config.toml
arch = "vit"
model = "multi-label image tagger"
dataset = "aerial photos of the United States (SatlasPretrain)"
train_examples = 101725
image_size = 40
crop_scale_min = 0.7
horizontal_flip = true
translate = 0.06
norm = "layernorm"
norm_position = "pre"
hidden_act = "gelu"
mlp_ratio = 3
head_dim = 64
fused_qkv = true
bias = "all"
qk_norm = true
parallel_block = false
dropout = 0.1
inner_norm = false
drop_path = 0.05
patch_size = [4, 4]
conv_stem = false
layers = 6
width = 128
positions = "rope"
pooling = "mean"
num_labels = 7
mixing = "mixup"
init = "trunc_normal_002"
residual_init = "scaled_by_depth"
optimizer = "muon"
muon_scale = "match_rms_adamw"
learning_rate = 0.0056
momentum = 0.9
nesterov = true
orthogonalizer = "newton_schulz_5"
adamw_lr_other_params = 0.00079
max_grad_norm = 1.0
cautious_weight_decay = true
max_steps = 14600
batch_size = 128
epochs = 18.4
lr_schedule = "cosine"
final_lr_fraction = 0
warmup_steps = 1460
weight_decay = 0.02
adamw_weight_decay_other_params = 0.01
Rows from block 2 of a small multi-label image tagger, named by matrix and row number. Rows with one number belong to one neuron. Each number is 128 + 32 x the weight over its row's rms, rounded and kept within 0 to 255. All counts start at 0. Numbers have three digits each.
After each neuron's rows are labels from the 100 images, of 14976, where the neuron reaches its highest value: "responds to" is what is common among them. Only what is clearly more common there than usual is listed. The data: aerial photos of the United States (SatlasPretrain).
# fc1: MLP up (model.blocks.2.mlp.fc1.weight, 384x128), inputs 0-63
# fc2: MLP down (model.blocks.2.mlp.fc2.weight, 128x384, transposed), outputs 0-63

fc1.317:187143094107092200109159154177153108133068122101092127120113146171125130122140124094143148143171080129161109135102167102101088098093191151111121149101117117154101122098141134106164139157167147
fc2.317:146144109070104138165201120139101084145102099145111109092052140166128139159184106113065130097049121165093200146197139145136165225146145146160125154140171135094100150156133116146079131081173130
responds to: crop field

fc1.233:101103090081153150130138161076180121156061151077134099135131223054166112142148119144123103103140141120171202104087129124119154135085121127142157116136113110121074152178171102134104173176105146
fc2.233:118152104118132076127080100172096118139112130129082185104140142185128147177099140192157173141100126134159129151123068117123093130162113084084160171125175156108136129148121145152169108125160074
responds to: crop field

fc1.302:087141145080084150142064154067100174166104156087126160122101109087150124117155112143114133157077178152126144141165119048127066104138164140143125062113129131099114174171161174147094130129108090
fc2.302:165097089158121131120137146209138126190177114105173145137153138133145135139095156118130079146106106126126082136100145137109161116089211156083132133123172093091090127087130116129116106131087097
responds to: crop field

fc1.304:070120145185144161121110064117140077154091137106131102137088155128136167125156103083121074109141119140140122192128141134109161113139144106152123069180120164118189192143060145141170174124075127
fc2.304:179115109145155100139183194064128139108143104132125118163131113174135102162117117125106139123132120215113152138162183126135077148158139086106137157105140085074115151118113105115087164144168086
responds to: building

fc1.167:152122086124174166086137123164124061174114116108154126158094208101115126129129132142141130096088182195163156164126161135091167153112195145111128089066143100111108135125133138135091130157164101
fc2.167:128117143071153162151163173154121152179076111163142159083036141143125174143093151116118139098087126109096111080104118117119101129143121093193072202161110114119178121119179137121139128123093135
responds to: crop field

fc1.184:124086084168178127124225096157105179098090159147180136091102147154186117139090208121125111112171178146147104121177125138078123111138127086151126128098111088151094104159087163138132135131081165
fc2.184:102126105127100134104084135145093084144144147132117087160096187113075171101097145080148108173130134141212134109147164080140113111155142144144149099147123130060179170133117128162069172070114176
responds to: crop field

fc1.284:097141117090128150131121132147129139181140097093129174105108115054100178125113104150132050068093127115150173130105146139083139084174113071156115129098153107113200167168058134150103190181086151
fc2.284:170115130133156075151113105139052082163087088109139108207205132133091136141159105135148108129089122124154069109123123154160171181135089128094109114149127105094089107042116120171102144195135089
responds to: building

fc1.71:085159122139101156098137101129137156112190155110131125184180121120110117124109138171145117147155144172124185105160060126139164071075097132087102165147160112149129188112139184153160143160093136
fc2.71:094103127105163184162157113116161128147105111119111118081114115078212099191070185115122130159132144153135143113098102115112124187148119152110168158137115181074130072126068130107138139155144139
responds to: building

fc1.20:090103214103100102104110192138101163114139111080113124122138137147105078069094194169171162099159155168150070139098162126104122172052104162105107111113163147119120160172111133100096118161187107
fc2.20:099143133130093128124219091115178138116140144108108141154163074110130121089134155119146179173131113139149115092086179172125110134176113150199112156141170139101136084111175143190182134104111128
responds to: building

fc1.283:101131128131080093109175114148134153135145140162137130123146126153091185158071146134117178151082151079154130045147136093087119120042121114160163106090091171162134172169174161071183115128086099
fc2.283:176107132125110185087127114107116146098131167097109169178079136160158102092099111169165131132100093155156091161132126125113114079115109159190159114171148120138105152112071082195027100140141108
responds to: building

fc1.6:069145102106118116214172066152126143164157125113041101136131101207157129051141207153144133047146114170218123106113191124118089151112129139108139159168116145109086130130171090114130197137142124
fc2.6:117128133141179122208128111132090172122083106114143152092106181076116126130114125092141150150142160130176119157163115121151089056090107075066130112138161109118142108095079102123108186171148098
responds to: building

fc1.321:112145106194107121189042089135117136164126121095129138139155156102100123149088138124164088117101119145126117135184104151070175147075143090164109136150098130146159174128064161119108106068153099
fc2.321:165138098110144199127167111123122139130146083093092112095171129092136130085168142111086102108138106111096137117068119103151094175195070131142117088078156085100093126103144105131110045165157114
responds to: building

fc1.200:089119160089141163115114141108179108105110178152163108129100116085098139093125141054112115126093129155133160136133142136086141190091084135122153149081054170158098153176110233172097133120125101
fc2.200:117101123095122122142113057058118109111142107158088156142114207169141163128118049134124082127125195181160111112170096116144185124150111093157137133152119101024175185120078124088146173166113145
responds to: building

fc1.157:074151125128077122156117092171167108143166105114147164122109152104085093153113171146117101124121113148121135147090102146062103142080155098148091135137129140095172217137113162138132172083136149
fc2.157:121116104108131099148119139111142136171148126143092122134164106137094170052147089153166151117098113159170178146145120131068169175114097185147086146142105094163164068140117120129110142174114085
responds to: building

fc1.202:151152156083086149106121150184144121090132228173126079139100121147165106139141136101124039126141108167061133156143072105171117135142124081138121119136119124131133109121178141125076071155111176
fc2.202:166150078152109138107191139152158126101081133138124121143113082099103085158092091133127158170124160163109135100113063119160112226155121121134122152147150144127111129062144149130184155150131122
responds to: building

fc1.224:109106097172093100158112057101156177126105151137116157170159144104142125125100118114111082105112138174179103115136140190101122151120083150154104138163184113099095189045185111083117140094131093
fc2.224:138108138163087135118124102080082138114082090154161112110042139129114127147152164159184114128119099142063152125142074122121156180159119103082157179072101106119125105116090167103087059167138119
responds to: building

fc1.199:114159180194024125136129158141094125179146112111084108129104117143111141122171117118081119122124151130098068143129115127131167123104128177082168135114135136101140164116165193137140158161120159
fc2.199:177131137070170140069144118133137070071138094140116146157113112090195106180089146131182172126118117142136184165116126141097078077140124120133086097123149169116081132155089113087142075137110110
responds to: building

fc1.48:086114157100115069162096133180124108110183095064139097092158111140160163109134097082158192037134085155155062097139123089105150127134142131134121104055121106150117197109099116090139104159083145
fc2.48:119154131088135157130128167121110114114097118128109175142139085111084151153118176092168121197127165185232172179126077112118129109160101105126136129141147153144063093185123114157058144133115206
responds to: building

fc1.366:130175147124169115126147095100144186129125152103131120126126165109178132129102124094120129122054164152129073130138108163109134109125149159140095127169164082107073107161048149172064124108096170
fc2.366:150136064122129142152082145165107091103123076113199172134120135167158172133188137116113117149111057148103139139106157123082127147106152126105142152102083114183138143129155094209127118116123128
responds to: crop field

fc1.101:049134164078065135165120137162132139152112110201144078081163173168109131108117154115140097082143162152080102121061079133078148138180111152065070110172157090129151092106135099174122116136191135
fc2.101:154097075108135144152143159188116070110086167099158199076089100057162178072118101141108116149127122097174167051127181134153122068155082139104166103126077154116142137101107140158134146157112183
responds to: building

fc1.136:159058145100139093193103112108200122110149094134131157142108122157137131141138136123168143172095147145149114127098072120076125150129158128131150148168140070159079150162153155093120076149132130
fc2.136:143131141167138149125092086137128147114105130185160108153109165080115134123096143123151091148115054138080122131161103189106119145171109110149126140138088166123151144132051217149138068152145132
responds to: building

fc1.230:173079159134084199145131112109177173084142129143099131111127050150135095094074122085061115092141159152179118128150131139155120138142084148086064080109144110106099182139214172120130124131130172
fc2.230:160127144128103081072132096100107145184151086127188129181132107082109115127121129159187180135112118153132157107090109084099150228151121074118157154134152135089132119103110150153127101153135133
responds to: building

fc1.232:157102104148131129157114115090221128099153117162141170129111145108162123145124089124097134169139188120068149165115169148107155116143136146151182091062164108114094131090127121119158125171103147
fc2.232:076148131119107109158199127112128148113129086109133098113061099108099111158116147098064152134155142165252141108116062166086070097113102066143103116164148109183175132088145116117093126148121124
responds to: building

fc1.243:084114167129154136144112096132158150089164147090126120115141140121158100114061166150090118117131093148092145098110082156072152172089134148138063150139155163090095192094183100142128203110127122
fc2.243:129091124083118115176154122095110068168167048137142090113160136145094125134151074154129138145115106098137156109137092092130096121137131103102189087166146130073131119110089172166134050091103107
responds to: building

fc1.221:114138078172131132166190069144150135159119089140112132150095095156125126177145060143106193147132131168087125152166185149107108102190125104137046063096085113127105118124155112181148074121140192
fc2.221:118103133080108110080146072112125132092125126068159125098122167168137175159144100133051099128152147117111126141115067095143108140138167142111122214111169166145129166163110115187088119129139102
responds to: building

fc1.130:095145161126095138131103109154151106098115183113135112117122117097089163121071101071031121111118182118187144149158126095157123128111146133158147088088153160130155198166067150143119168172068057
fc2.130:105176110166137096136208111108133108167210101142163104108131133148163114158118085100119128149121131139060092102079161170108109202134137074117086156117107156113147180165120150114116132115113121
responds to: building

fc1.286:164137083139091081096144098186162142158197132122160082127082176132141188101080179120153107124125170176193061125170125151170080115129151061141067131083120153160111160074117123154121086164136142
fc2.286:101165107115146178104127101096111153068137117130067081093131175151115141114158130139138153126156150121111138174101148079138127150096126121161149143152165141112110128147060123117097145155132153
responds to: building

fc1.371:108103081047159148141119157115137124123098165136084122139068124156088126188107111157164146129092212084141150163165151119111101171119167130137120147157150138165096124103184136157113162121105136
fc2.371:158120116056076107141138142135140081127120091142100195099118103065131147148163095153093131147145128119202085109132118107211155174081169136098158171108087160105111149165158157175123150120174112
responds to: crop field

fc1.273:145106122086104098152176137135191082156130146192133122112135139138145098118092133162132156111139169122119113190178108171187159133124150118142102136147112145126132097077133064076134159143130134
fc2.273:127133113100142087158117099084054126091102161096143132118106128086168113170141096092068132166133168190124176046095089085097089098121103097097141165108168099129115107128109107106139136142168146
responds to: building

fc1.105:128168111133095117120145124138205163131099114178155170131117115085101155093107067094116052112117186150145120171141137176114124159185145095129072154124166081140137179119115155128098187160101105
fc2.105:119124070154168121110142152157132129111174124132111090149160098151134106117128126163115114023140189172110137125161116069139116179103115137129113159083097116141097140167115143121128166147111088
responds to: building

fc1.89:157125112072150151147186053107164120093104173128137085140074149107125208112074072118154098211105169136124155129126148118099100160138121155129101093088118123166081120182122130124126126118074156
fc2.89:122115138151184117177082130146111154123173144181146121129137184137132115129099155156087168104177083140162183132172168150119106104112130070120053191129152167134067077116106024082171134181129124
responds to: building

fc1.264:000119131084115163085175099088148113111135197159084141102122142117136121160095125146131121106134111124142155108145141166109119123135134139106131182130101096107113193176130129127115142123162162
fc2.264:123130117149126090116177146158064084152097048101126140198066160129164139134111131134097174128132139124138145111116133080122137087098098084158162124143125110174129096144085095130159094175153065
responds to: building

fc1.85:138145149101112081168193105194126093151097137072126138127130079083149103132144101127156150128122122145160050140201105151136149140106079134164032092162120126166131104109138070148159083152139159
fc2.85:153183091061182137198187114128146160090188063122154135123121110204129159141058129163129112124135112171140105133096086143148129155127092170142138139108128144136162094099165101145106082127086090
responds to: building

fc1.133:133121069183111126134073148086158152111168119099109097077155089106103125101099183103205133115169174147194110159137140158093087073164166173138083163103143127081184134158157154103116088116172098
fc2.133:166139105164129119073192121144088082142163108090158176152135103113152071151161156172079140088115134134134114133080139069108166186128128109143215118074148116094143117166136128157181120125096151
responds to: building

fc1.349:136114147082072089080135147096093159110151158102138153226144130103141140122159093122165124147114058155168120119195067149095203180137092105176125104156140178151063101140117145091133136126143043
fc2.349:086125146174082122175074130119138160113120124141134124061149100136127185107163169117142127125139103130123096108093144095076137172164085127104167198159146074159125155140137127093041100185140131
responds to: building

fc1.55:167144112136139141087132107233099178107109143131131131096140181133136130076102117129076096109115218145121089118118150160088156077193177073111098133118138090100081084097066177161162150116158191
fc2.55:128117121154099204143111165086217153126125126149166162094128172149143123088115140085090079135125141080156153116090167107115104133150159123113133118120112130109170111097173115082123084163148139
responds to: crop field

fc1.29:157176039154084153148198110175140136119147108158156135079104137171075134145117151130117123151093102111175098115170122141131170067186137177119042140117076126182143130108093141182111077130106158
fc2.29:131163111153181098140144098134165196103146102141104061114149178139120107167117136114098130147154125093115136170082168125187073110147144068124186075104166151079143195081172149135118075172120139
responds to: building

fc1.154:094200080166134150116109136143150142102042135114144104115104143158143190127137097135115104096158150100140131133131156086097133123139168132129132094127146143163178169135063111157159170184082085
fc2.154:114081165085170146116163191099128121175131088128159123124131124103115102196131098129119154142122048152099156161116137167108155154088106051139146135148125124129083153160114147128068153104102085
responds to: building

fc1.290:112125077152132079192088125170093137122121095155204162100128147127133146132145209152143105106082172124130133140173072129133201107118098145103108111158159081123122161138135082113151114181151107
fc2.290:118115126098169121129198145221171137145147100116135111072096090073155153119138110110105207143135147095154193121150121129148112095172137099125169095151076092147067065133111125163082129130122121
responds to: building

fc1.209:182130110082140091106120111083152101140130139143168082116160163121114085135185148082102199115205096162103120135121112167088086139137109130151182133083085075128105109100164125106088152125157062
fc2.209:162164070155134078139093161133128165141091073126158180119134107093147121079094144122161079159073151123154109125105065116161133141112142099100082199114156188190115153159161100193105079068129114
responds to: crop field

fc1.361:097116145134159127088099140159083072193068064127128165071142163086141126104117171123124166080106172156125148109173179115101142104136127109139075195117127142148089141136137227130084163157192153
fc2.361:190116060085146121095135123161117076133124177171115163134030172130172070144147133149106143106119120154096077157095158125178078157168082118124115164082137121140152073107153114076137118131094154
responds to: crop field

fc1.30:114139145135151126122116108128136092146132122130189107171157186139071110141106118165136093204084077124133125173182154138136139070154150104113131169111083078096145142146131117123157132137134117
fc2.30:150103160118102175099179092050085121143141082145066179069074114182129135163086127184141155134133081125107101153088122139110078158144049120163132111154133193132147092119091158106132136145167098
responds to: building

fc1.34:098148106128135111130068116174082125107163152156161102143130067143155124134076126151156087147157185150089110162120123172160130161100110112128123101123086145231083154132163149132143117147151194
fc2.34:132131134135130139110133114092151135125153060137079152141149141126121090110086127107175138090116140069194126079133075132142111128101136149160069128094158122056113107114177141102155176153139090
responds to: building

fc1.329:089098161082191159104086205078120094112158126131105184095132125151127094152139160126076124122172102137142189126168151135088136147125130114130046162107132102122116083119135089173116080118115067
fc2.329:113152085167042110180199131143102192104119131124113140129149089121162091088124077124117144172154113149116083109101119127173133100116101123150142200113157110148075173136147184081148118142127175
responds to: building