A small multi-label image tagger, trained from scratch.
Model: patch size [4, 4], layers 6.
Training: muon at rate 0.0056, 14600 steps, batches of 128.
Data: trained on aerial photos of the United States (SatlasPretrain), 101725 training examples, 18.4 epochs.
Rows from block 2 of a small multi-label image tagger, named by matrix and row number. Rows with one number belong to one neuron. Each number is 500 + 25 x the weight over its row's rms, rounded and kept within 0 to 999. All counts start at 0. Numbers have three digits each. After the name is the row's rms in percent of the matrix's.
After each neuron's rows are labels from the 100 images, of 14976, where the neuron reaches its highest value: "colour at peak" is the nearest of a few named colours to the mean colour under the peak. Only what is clearly more common there than usual is listed. The data: aerial photos of the United States (SatlasPretrain).
# fc1: MLP up (model.blocks.2.mlp.fc1.weight, 384x128), inputs 64-127
# fc2: MLP down (model.blocks.2.mlp.fc2.weight, 128x384, transposed), outputs 64-127

fc1.151 118:491492496552481494502461510514529509523492482513466545491530532514479527515512512493503517503502502494477477524513499521574531470504466496500528489511489492520517496522513459526479495545484497
fc2.151 099:485477489495526499508484476492487459479482518521493532523481492443462483503518518468472438524501485547501513480441510480469502507497457526502533536557463514447538513494531489474479469530512507
colour at peak: grey

fc1.152 121:530507498504550468504531511510516470496471494478489513489487513498466442499521534499516439488453542505473448434508462531453520493499507521463511479527462521481485494531463469471493521542511458
fc2.152 104:511502484557492494526511499510514513515508537479531468494529472508536489502491509495489500513466471498514494512489530502506476479484499500490482505506538480484489451506490556540454479537539465
colour at peak: pink

fc1.338 094:457495507505491546473536448485515500476550476507500490483490454507495484514520515494497499468483501443483547438524495473475516488515478451472477501518481503514534530482519481522526533535480509
fc2.338 105:544521484473498490462489474465501502498537483487511512525528503567505488504507488492492507521520510504512501501532485510521487477482501523480520474491465515496494466506510552459510505486505440
colour at peak: black; green

fc1.214 082:500524481526547514514507490489513527497528547492480525526481498473485541509508485513496527464473490514444498471478523476517503552484526489504493529530475524514437501467443447460573475503476490
fc2.214 080:509486508480475512506535543517519497504462451563446506523498506514480479526494540514475465484479543461489520519491487509497524459521495545499508486482505509512532511519526495491514532499501478
colour at peak: pink

fc1.23 102:509511494503477514522471534466511502492485511475535466486482474470477469465471513500498490496561500517516504501487497518492532468511483457479508502524459507461515497469468467501498514523469531
fc2.23 110:459474433475518503500481494533531481524485530508471537508482470482507540490480506451482494541482520478454522489518507502519518530494480458505551499469525495487443487513493508511528508491491539
colour at peak: grey

fc1.2 110:500495499483522505454486476512520503519517493512489478496497462504554474508518519503524507495516477512512493471455524469468462535559464479523546469471511542505487474534457489537495566550488487
fc2.2 133:513470516506453519494437513458498515530481519477502482496528507482485514509533522566494482529532488478490497540505494485482504484465557419504474497516483465510468487503551424515514505465493517
colour at peak: brown

fc1.210 105:442499531495491492484516520491515506478537510456506460513512480469535504468545522480458466488539478507475491503527529478541489512519480507494540505505547462546486475499528485505494468484499514
fc2.210 100:530529514505532540501504499460519458480503454496462503477499478538509527498456499511503533464484528474495518449475500507476504516499499496495475475549503480477505553527502516509525532483505477
colour at peak: grey

fc1.373 090:496482521506480479499499517472456488558503522469530522509464467460499506475453466525507499501553502510484538491502472513504470525494494485547489544525468472450463517489514551521495505514528474
fc2.373 101:485486543517488476470486491466529517542540531452554483476518471512503502484458519488468480530500462475459486527484452491526502471477515491533516503511532498536472505524509466493508492507524518
colour at peak: grey

fc1.146 051:479472547539512532535514516547519523502530508512477499460479531493507495518490454471536516478461494511487524517499531515490555548526473505537502490466499457539503503467489554488486496473490478
fc2.146 053:568527491501525502495477507506504501471492519487471526461503490513500495460514496500507552499517517515556559537503465506471475440460484511473526483509535516537537511507449527523488516504472496
colour at peak: pink

fc1.219 123:520520494505508548498498504470545549477503491500481481514476493497463468544465541521470495476483486522462482485482441489486514509527471522515556457499497551457504475493493524505535494502501521
fc2.219 100:462457506459481477449484503471513485430504503525512472487499490498492529481534533504532492498517530469497463521490511449516507451486524526496487500501500503490511478521501504475488506509494519
colour at peak: grey

fc1.88 099:505477480533443535492517463521476521489542486522495505507493517530515544528543487475459540498534458521471521535539506502499503501537499512534493510503512479512476531478492510480479468508498496
fc2.88 095:480460516475539503530457520460496467492480446472525520508515496447488524485472489531503491471458515501482508502503528533495478511520529487497470490496535524487489506534518547554495467472504523
colour at peak: pink

fc1.202 095:559515500509535516495537471531464529468487488528502510495511501491533490525484455481505474508440540504480511485493486526495488491490495470505502441509509537516488504545450500498508477528528520
fc2.202 093:490477491513508493489481491495488500452493500466488504529490447494534476477482504459476511478554533522496487475472549499471519518538450528506518547516517536493466528495485499569472491477541474
colour at peak: brown

fc1.85 116:519519548500528544525548491488481482548471496530476500517517530493506515488476477469479518524491490494470491507512478484484539482525491474489520512473531477476425543494490499517498525499478499
fc2.85 124:521469513499525519470472465489497540463493475516443505445507459514529514485546486502500545484471507474494515514524508515493468491502522486478526496496521529479502497479496479566494515491475527
colour at peak: grey

fc1.358 055:505533509520518488498495504487523503519507504503451483496524528517456496532499539536518503506537503525479469476499467535548499494511471451438497513466508507501517496529489469485453488517470545
fc2.358 060:483494535514513520490502505499498518482484523499536505491491491476538472493514451453477539506513494537489508509456539483453503529481496545514516492511496552501493522438523534502515497514512472
colour at peak: grey

fc1.315 147:472530496487557451505495528480524526514478488521491520520509474515528494455524489477518490501549485507509481513495497505494556456506489470477483495459494505521477495466480492509497470547520539
fc2.315 117:507509499511445487522477460459503473520488489515508524519519499545539485503473484470504524527466514494526544474522538507482448482523507500507471494493503524491513468517499509573470548512502494
colour at peak: grey

fc1.110 088:473528505516530484483526463458480498518490472548506504490515457512490502488521486499514490489503487510470504543518471528521516495508507509528522476511531449494468480450495517479435524505501500
fc2.110 093:542403503482501500519454484495462521518532508482478546486472522513483521500500514472526538476496479512480473502535502478498456515516501479490481514498503557545500516521490515512504516482470483
colour at peak: pink

fc1.100 111:508526503503509460493500506506481486476542457520486477500503465478488468499516492507516521522517491516501526493525484484467511487550514470522464518520511483489482492472450484478495506481549490
fc2.100 113:491478462496514498511491492507495524504484491527515565530497468482477538467478517510538502500480439476529506474528504521495497470467487512473489506499530548487484544506531528456536487493516524
colour at peak: grey

fc1.209 085:508488510558513519492507518548483544518520456527488487535538506464502494486529470468497478465490498497495494469506549477502533498515515492485492517538509474482457496523510463527499525517537457
fc2.209 089:448500507497501511519517510507532508493522505514556487481499521546478533485505521527491516517478488500480517501494479488449515481481490485508476484479563508528479510511468496491466508509462552
colour at peak: green

fc1.33 067:501473514501436470506529479496485457508481458492445483514510522500479490558522497529513484531481486493534516524495452491502518511505510488486530512517498518497523487545523482490504496502502532
fc2.33 074:525519455533505500493510487552500541472521491482520519494453515540483485496465466500513491516515505533473493507492443478492514492485499472512517501470483520520501506536528503554503530539497497
colour at peak: brown

fc1.180 073:480509500532498484486492547511487508495505455493463520483542484518497491515471528490547463466486532529500529467530534521546484505541441451472488519498520433494482477540547524495481496492485490
fc2.180 073:525542526472522512521495528495513526484492541500526535498511537517534491493508461493523568501494489531459525546510495478488510518493543539472482483504486541486528474489530519533510491484495520
colour at peak: brown

fc1.200 100:475512478476575475492532465513487512492521502501513528512491494472487494495493522524487516495541520485510510483505508503459511510518457522570466469488494543509469484503477485496474483554504487
fc2.200 123:478511519490516526463502502504520461493482488479502497504485482526513520472527479472483502487472460512481499514521526526515471507507525509479497481538495515499468469520541498522527561509499460
colour at peak: grey

fc1.230 073:492524500498468538449498443527482517454537490542497465524497488479546490529511471519500514480530486495520486481491481509512489524503502487490516482488523537533496475521478511500511489546494494
fc2.230 086:461481462508502497524470499498547487527475508483472519487557521495451504500509536534511492478552493503488496497511529481476465512516491527514482470433517478499508488496536486549501505449463540
colour at peak: brown

fc1.136 090:516464469497510469540510492491464488490572492475501529500489479474504519501496510486526471474536463485517509509512527516532561462529485453531494462456465506505461525458522496543479487510452492
fc2.136 092:477531497470507506490540552522520451529479502512468494519509514531472526498494497504447504482471505524491538446550534527485488463489513510498467490516488477466499486530491454488513519502443540
colour at peak: grey

fc1.79 134:479519496469529492480500533468500508504468483484470523538516511501506500512552493498501468525452507506489527455511478445482521452531448467545540516548486489465524532508523464479526497484530505
fc2.79 116:474498466505474492494541491471531502461515498511501522523525499552476470506459495540504555511503446515533492493517471491516510510482514494507478474493471480499552540509491543476497492512487470
colour at peak: green

fc1.190 057:475491465508513477483467510510487521493501483487515494531528512558474495484496506449480534495468480487482526497476510500503528529462475457504489503486486507507497513509521480488547471477471490
fc2.190 062:503535505492527463475517483511488476509530488546508501521542486499498512485496473540502500483558517500541483476487464504466504470500466506511493498528532507540498434497474523467513529532538479
colour at peak: black

fc1.272 087:495528527498524496478492493502489486517501492520476488525492533489516519529505488520554533494508463487462513559498479513523505461455498455480542513512485515479466525483538463497497515483507513
fc2.272 114:518511523477479480457469490535475508503525470459541528490500497548538526487550508474448486469501549482471458512503487502549478532496502480508505464495498491509500494463483455512486531509496484
colour at peak: pink

fc1.97 079:529453544500496513509498484517525509510510499505495491520467508539513546519522475525481488478498546493495469482492497453548502484485474481541527499526518517485469515487467475502543485463462482
fc2.97 074:476517507472471488487504461499466514521497545497529499503513476519491488507540490479533496461509506474470535503519482491559480493472490504461524505503468500502554544477554463484496499520559486
colour at peak: white; pink

fc1.138 130:483480545544501543467461492506518519477552462479480503504543529472529493462503528528541485516523493470494501496459495537509510531467505482503483498511475487541490497486417445490503492544440492
fc2.138 122:492497492479515509509494510514515515508459487510469508501473463530518496570489501532479491495482487518489449498464503514498479450529479488467482455491532512512540527503539492461503541478486477
colour at peak: pink

fc1.362 121:516482520495507448494439504472490497503548478542485518481454491458495485508503494495531541562460507506460507502503492485509487493480530486470512480511489516519477492479458503476502524540494487
fc2.362 124:466474544487498530465463549481515515488527496521483548540458513460494513493475478512469485530480458516509481486475506506456487528488466469498480524512511502509465524473538524538522478463506495
colour at peak: pink

fc1.201 114:537499469523525537496533450499494494531469490486492481495487569481509469523499550515496462497507519511470532524457459467454521517503508512518541506490518484510460467516492508494509514546514525
fc2.201 118:440484520531500496493490468509467550469527525507443551515533481530536563440482503502475520508460499503507520520493496498490481481477532481479526522502502524466488481510495507512487495504453527
colour at peak: brown

fc1.204 100:491553476484486500477498487522487528500516442505489517552535510542498475542492472475484517509443505514523528479524481458519510460494483487495506527517497503525500456486505500490474524478505507
fc2.204 095:476483504480519512504517578485515520536447527514510507529532484521485502493500492526493507506513444495490468470520491495508533477485496509512475503473484486550501500528493485531495511483454457
colour at peak: black; green

fc1.301 101:489503548487513511489511482507549529498482512442490495519503503501534497525474510474538502503503507466481509494471530498494512511502454457502528486478485498515495505494499520506524517500433513
fc2.301 126:484478484471438468494445455499489489515524498509515497507518486523530497492489533533530508444538528471460498495514477514562496504480484499460533505555496480522490481477513461497505502526510507
colour at peak: white

fc1.62 097:470468504479498527466485519469529540479545498504491521487472498519469476536524502493474541532490511513513492480514520496499460487562448463541523490469503508500531542491485464514547477488537508
fc2.62 094:496491504518519522469552481498512502498491484485487465536504476475493489548514519562513478444459505472448535474484485525502496508494452527483482526494472498463505498511487536493511530482482482
colour at peak: grey

fc1.198 127:518524520533496557514499534489472503474499465521492474530489464549508522516508498532509498475541497506460511489496492489445475503514484456483491512479514487503515499521468479488505544534490499
fc2.198 137:530501499500476467530508457538532515517494448459485488487481554499561500484469529522498501482548473504478515501479495486464500502499487502514527483513506539490489493495467521463494477472497541
colour at peak: grey

fc1.95 069:490530512494480492471487476496502481517540490486531495510472496519547482532482464553494489482498508481534471468526511500502503461548516497503486511523452498495453516472481538548535527505506521
fc2.95 074:498528470522478506502531521519472515509458541517479489512504516457463501497516534474506491503521502528485523523466520519491481504467496512543515476466509492507506468488546489539454493489553504
colour at peak: brown

fc1.326 108:470516549468518490485547538485483477504483518469477547517576485459527490500523527493514513449497464490503502476470481482494453481487511473512477514485461489518537485524538505539496503503474517
fc2.326 122:562473516469516503465531530482481499461509537548454550522519537445511515513507461486497497536498512495494526485506500505529488513454478465500486501508521528505497475494553521432520478458514472
colour at peak: black

fc1.355 091:539503518519515519498427484532458490531456498487522466477513533524500515503500510494481489513517544470518502481495520490525537482504504473511467469496516500547488517503456510499496506512541531
fc2.355 112:523495514446513472498531499480457476501520491551524508488475490476498480518511466464486504508488465554440505460521478533515459502510506505510540501469503453497539538513516478519530505454501489
colour at peak: grey

fc1.199 054:487480465481539494478482488496516469531517491512531479486494519463518470527516504490549498469504567551501529493487500455539487502491531437449514467522459482491451488496499508518477506473480496
fc2.199 056:497515503482490493508475518527490511445495548523519527468513488471475504480532439538477476549497509495506463499527521546483520524502484508542483520485523519522503502510494512497509436474552492
colour at peak: pink

fc1.274 087:494509499507464520489504500512492555515499497524543486491546496520451469507447495500474497528512502544497523504500500509532501478514481547539521518464510475429459507517481482510522517470480523
fc2.274 073:500466465527520476485513447482451494520541460465463504497475508498512500465512507521495449444491486508496475482499511499492518539464504499488477500481537499485488472528509496498521520560474516
colour at peak: green

fc1.140 115:529497481484496506487513485504454497559496499490529482462561513501490442563488530531450511526483478493530488509503460480486512481488502478534507476509475525497458492554515495439554513491516492
fc2.140 120:483510492490513468514517490496513492465467530542487530503492515494446496585509506515453496508499491492504471478503505493493489519490490513492508515489495476501474520477515481525469542535506498
colour at peak: green

fc1.123 116:518471489505512444492495489484481504509507484449518467511464474500469495562482489549481501524510512477498520492527502518515442514500472490524527542510514458457486482464470499516516515522528476
fc2.123 116:492467493540517473483513490537528516471493523547519521554520517483479492494509530475495465472507467512487507472457489526449506490488504516498464461503470519559518469502533533477489498541498478
colour at peak: grey

fc1.102 121:505497545525556488489556511477506500524495482504497541476490523547489487538505458487495484439460498488479458525502532504478527503485488512489471517490473484500495454508512549511485454520493480
fc2.102 104:518502499511482460480505521482531488461455521569493536544484476482472515488504480549486483497474506533516539464489490501499486504451516494527500464491494511466529555507522544524538505508481542
colour at peak: grey

fc1.36 128:521530508479565510466517533532477495457522506525482488474516508523501504518487512520466482479499476480499511486521466489479520492513510483518508585450450508522471524455519455471502515433470488
fc2.36 117:481433485486510485545502500488507485481504487557488503509481515495455555478508479487445486521477488487449479492486487498484518487523493504493504474533495512531541453527496497498508508520514510
colour at peak: green

fc1.357 081:462488514475494490488466514507508528504543478530472537527508475490492480532480451495455493530499495481468501490489468497487491549545476481530533471521543509501460508455487456487506515488498516
fc2.357 089:511504474482452504487528489461491492496498508483475455528527477534494500516489522544499519492494549528430518494478491505508483468533516491480453527470455492450520528524494490516498496466487491
colour at peak: white; pink

fc1.144 101:471486491504488466498532532479494553500486483548509524454545480464499469522493517468519477524515525492508485457524486503526465477542487496481506523496492489477472446487518496471472535516526501
fc2.144 098:488491484480509549558505490538485525466490512470518557502500493522469483514517497530518517469482484519487504473532483503464502526514496492520464496484514476480501505528485492523528503495525482
colour at peak: green

fc1.292 073:482492519479496533529501538491486515472525480539510523477511473514473539492465491517537465531494481469501499530476498542541500539478509476501505509483466507496486503520492500483463506486527479
fc2.292 090:501501471499530477521505478513509521496492485484483504496497548485479506436529536496475517523525497491540508516538502532484523480501508511497496524499512467505457490455508482512498483570478506
colour at peak: grey

fc1.324 098:493507519485489529477502538478472508498535462526465472508521511539502486514481471487546479522473467498499528417478483466516511468520514492488470513481556513516533485543484503518517519496540518
fc2.324 100:485495488482482464525562478512525486537484496517484477482493464503418484542524534516486502504493520478467490510532470454500512484538496463511513487510500519484544526488547467505503548503473490
colour at peak: green

fc1.337 070:523478514528535501486553492492447496513502488484540497543489517533503499512538472522461490531545490474456492518484497537461509536500482486483527490482491522458490478493485526494524519444478525
fc2.337 083:509489525527442504474466511507455507465500498490516515507518461505513530517544548502508512478488537501458518530513492460547468517499526467481502549520506476489496530480511478509488504499505475
colour at peak: pink; white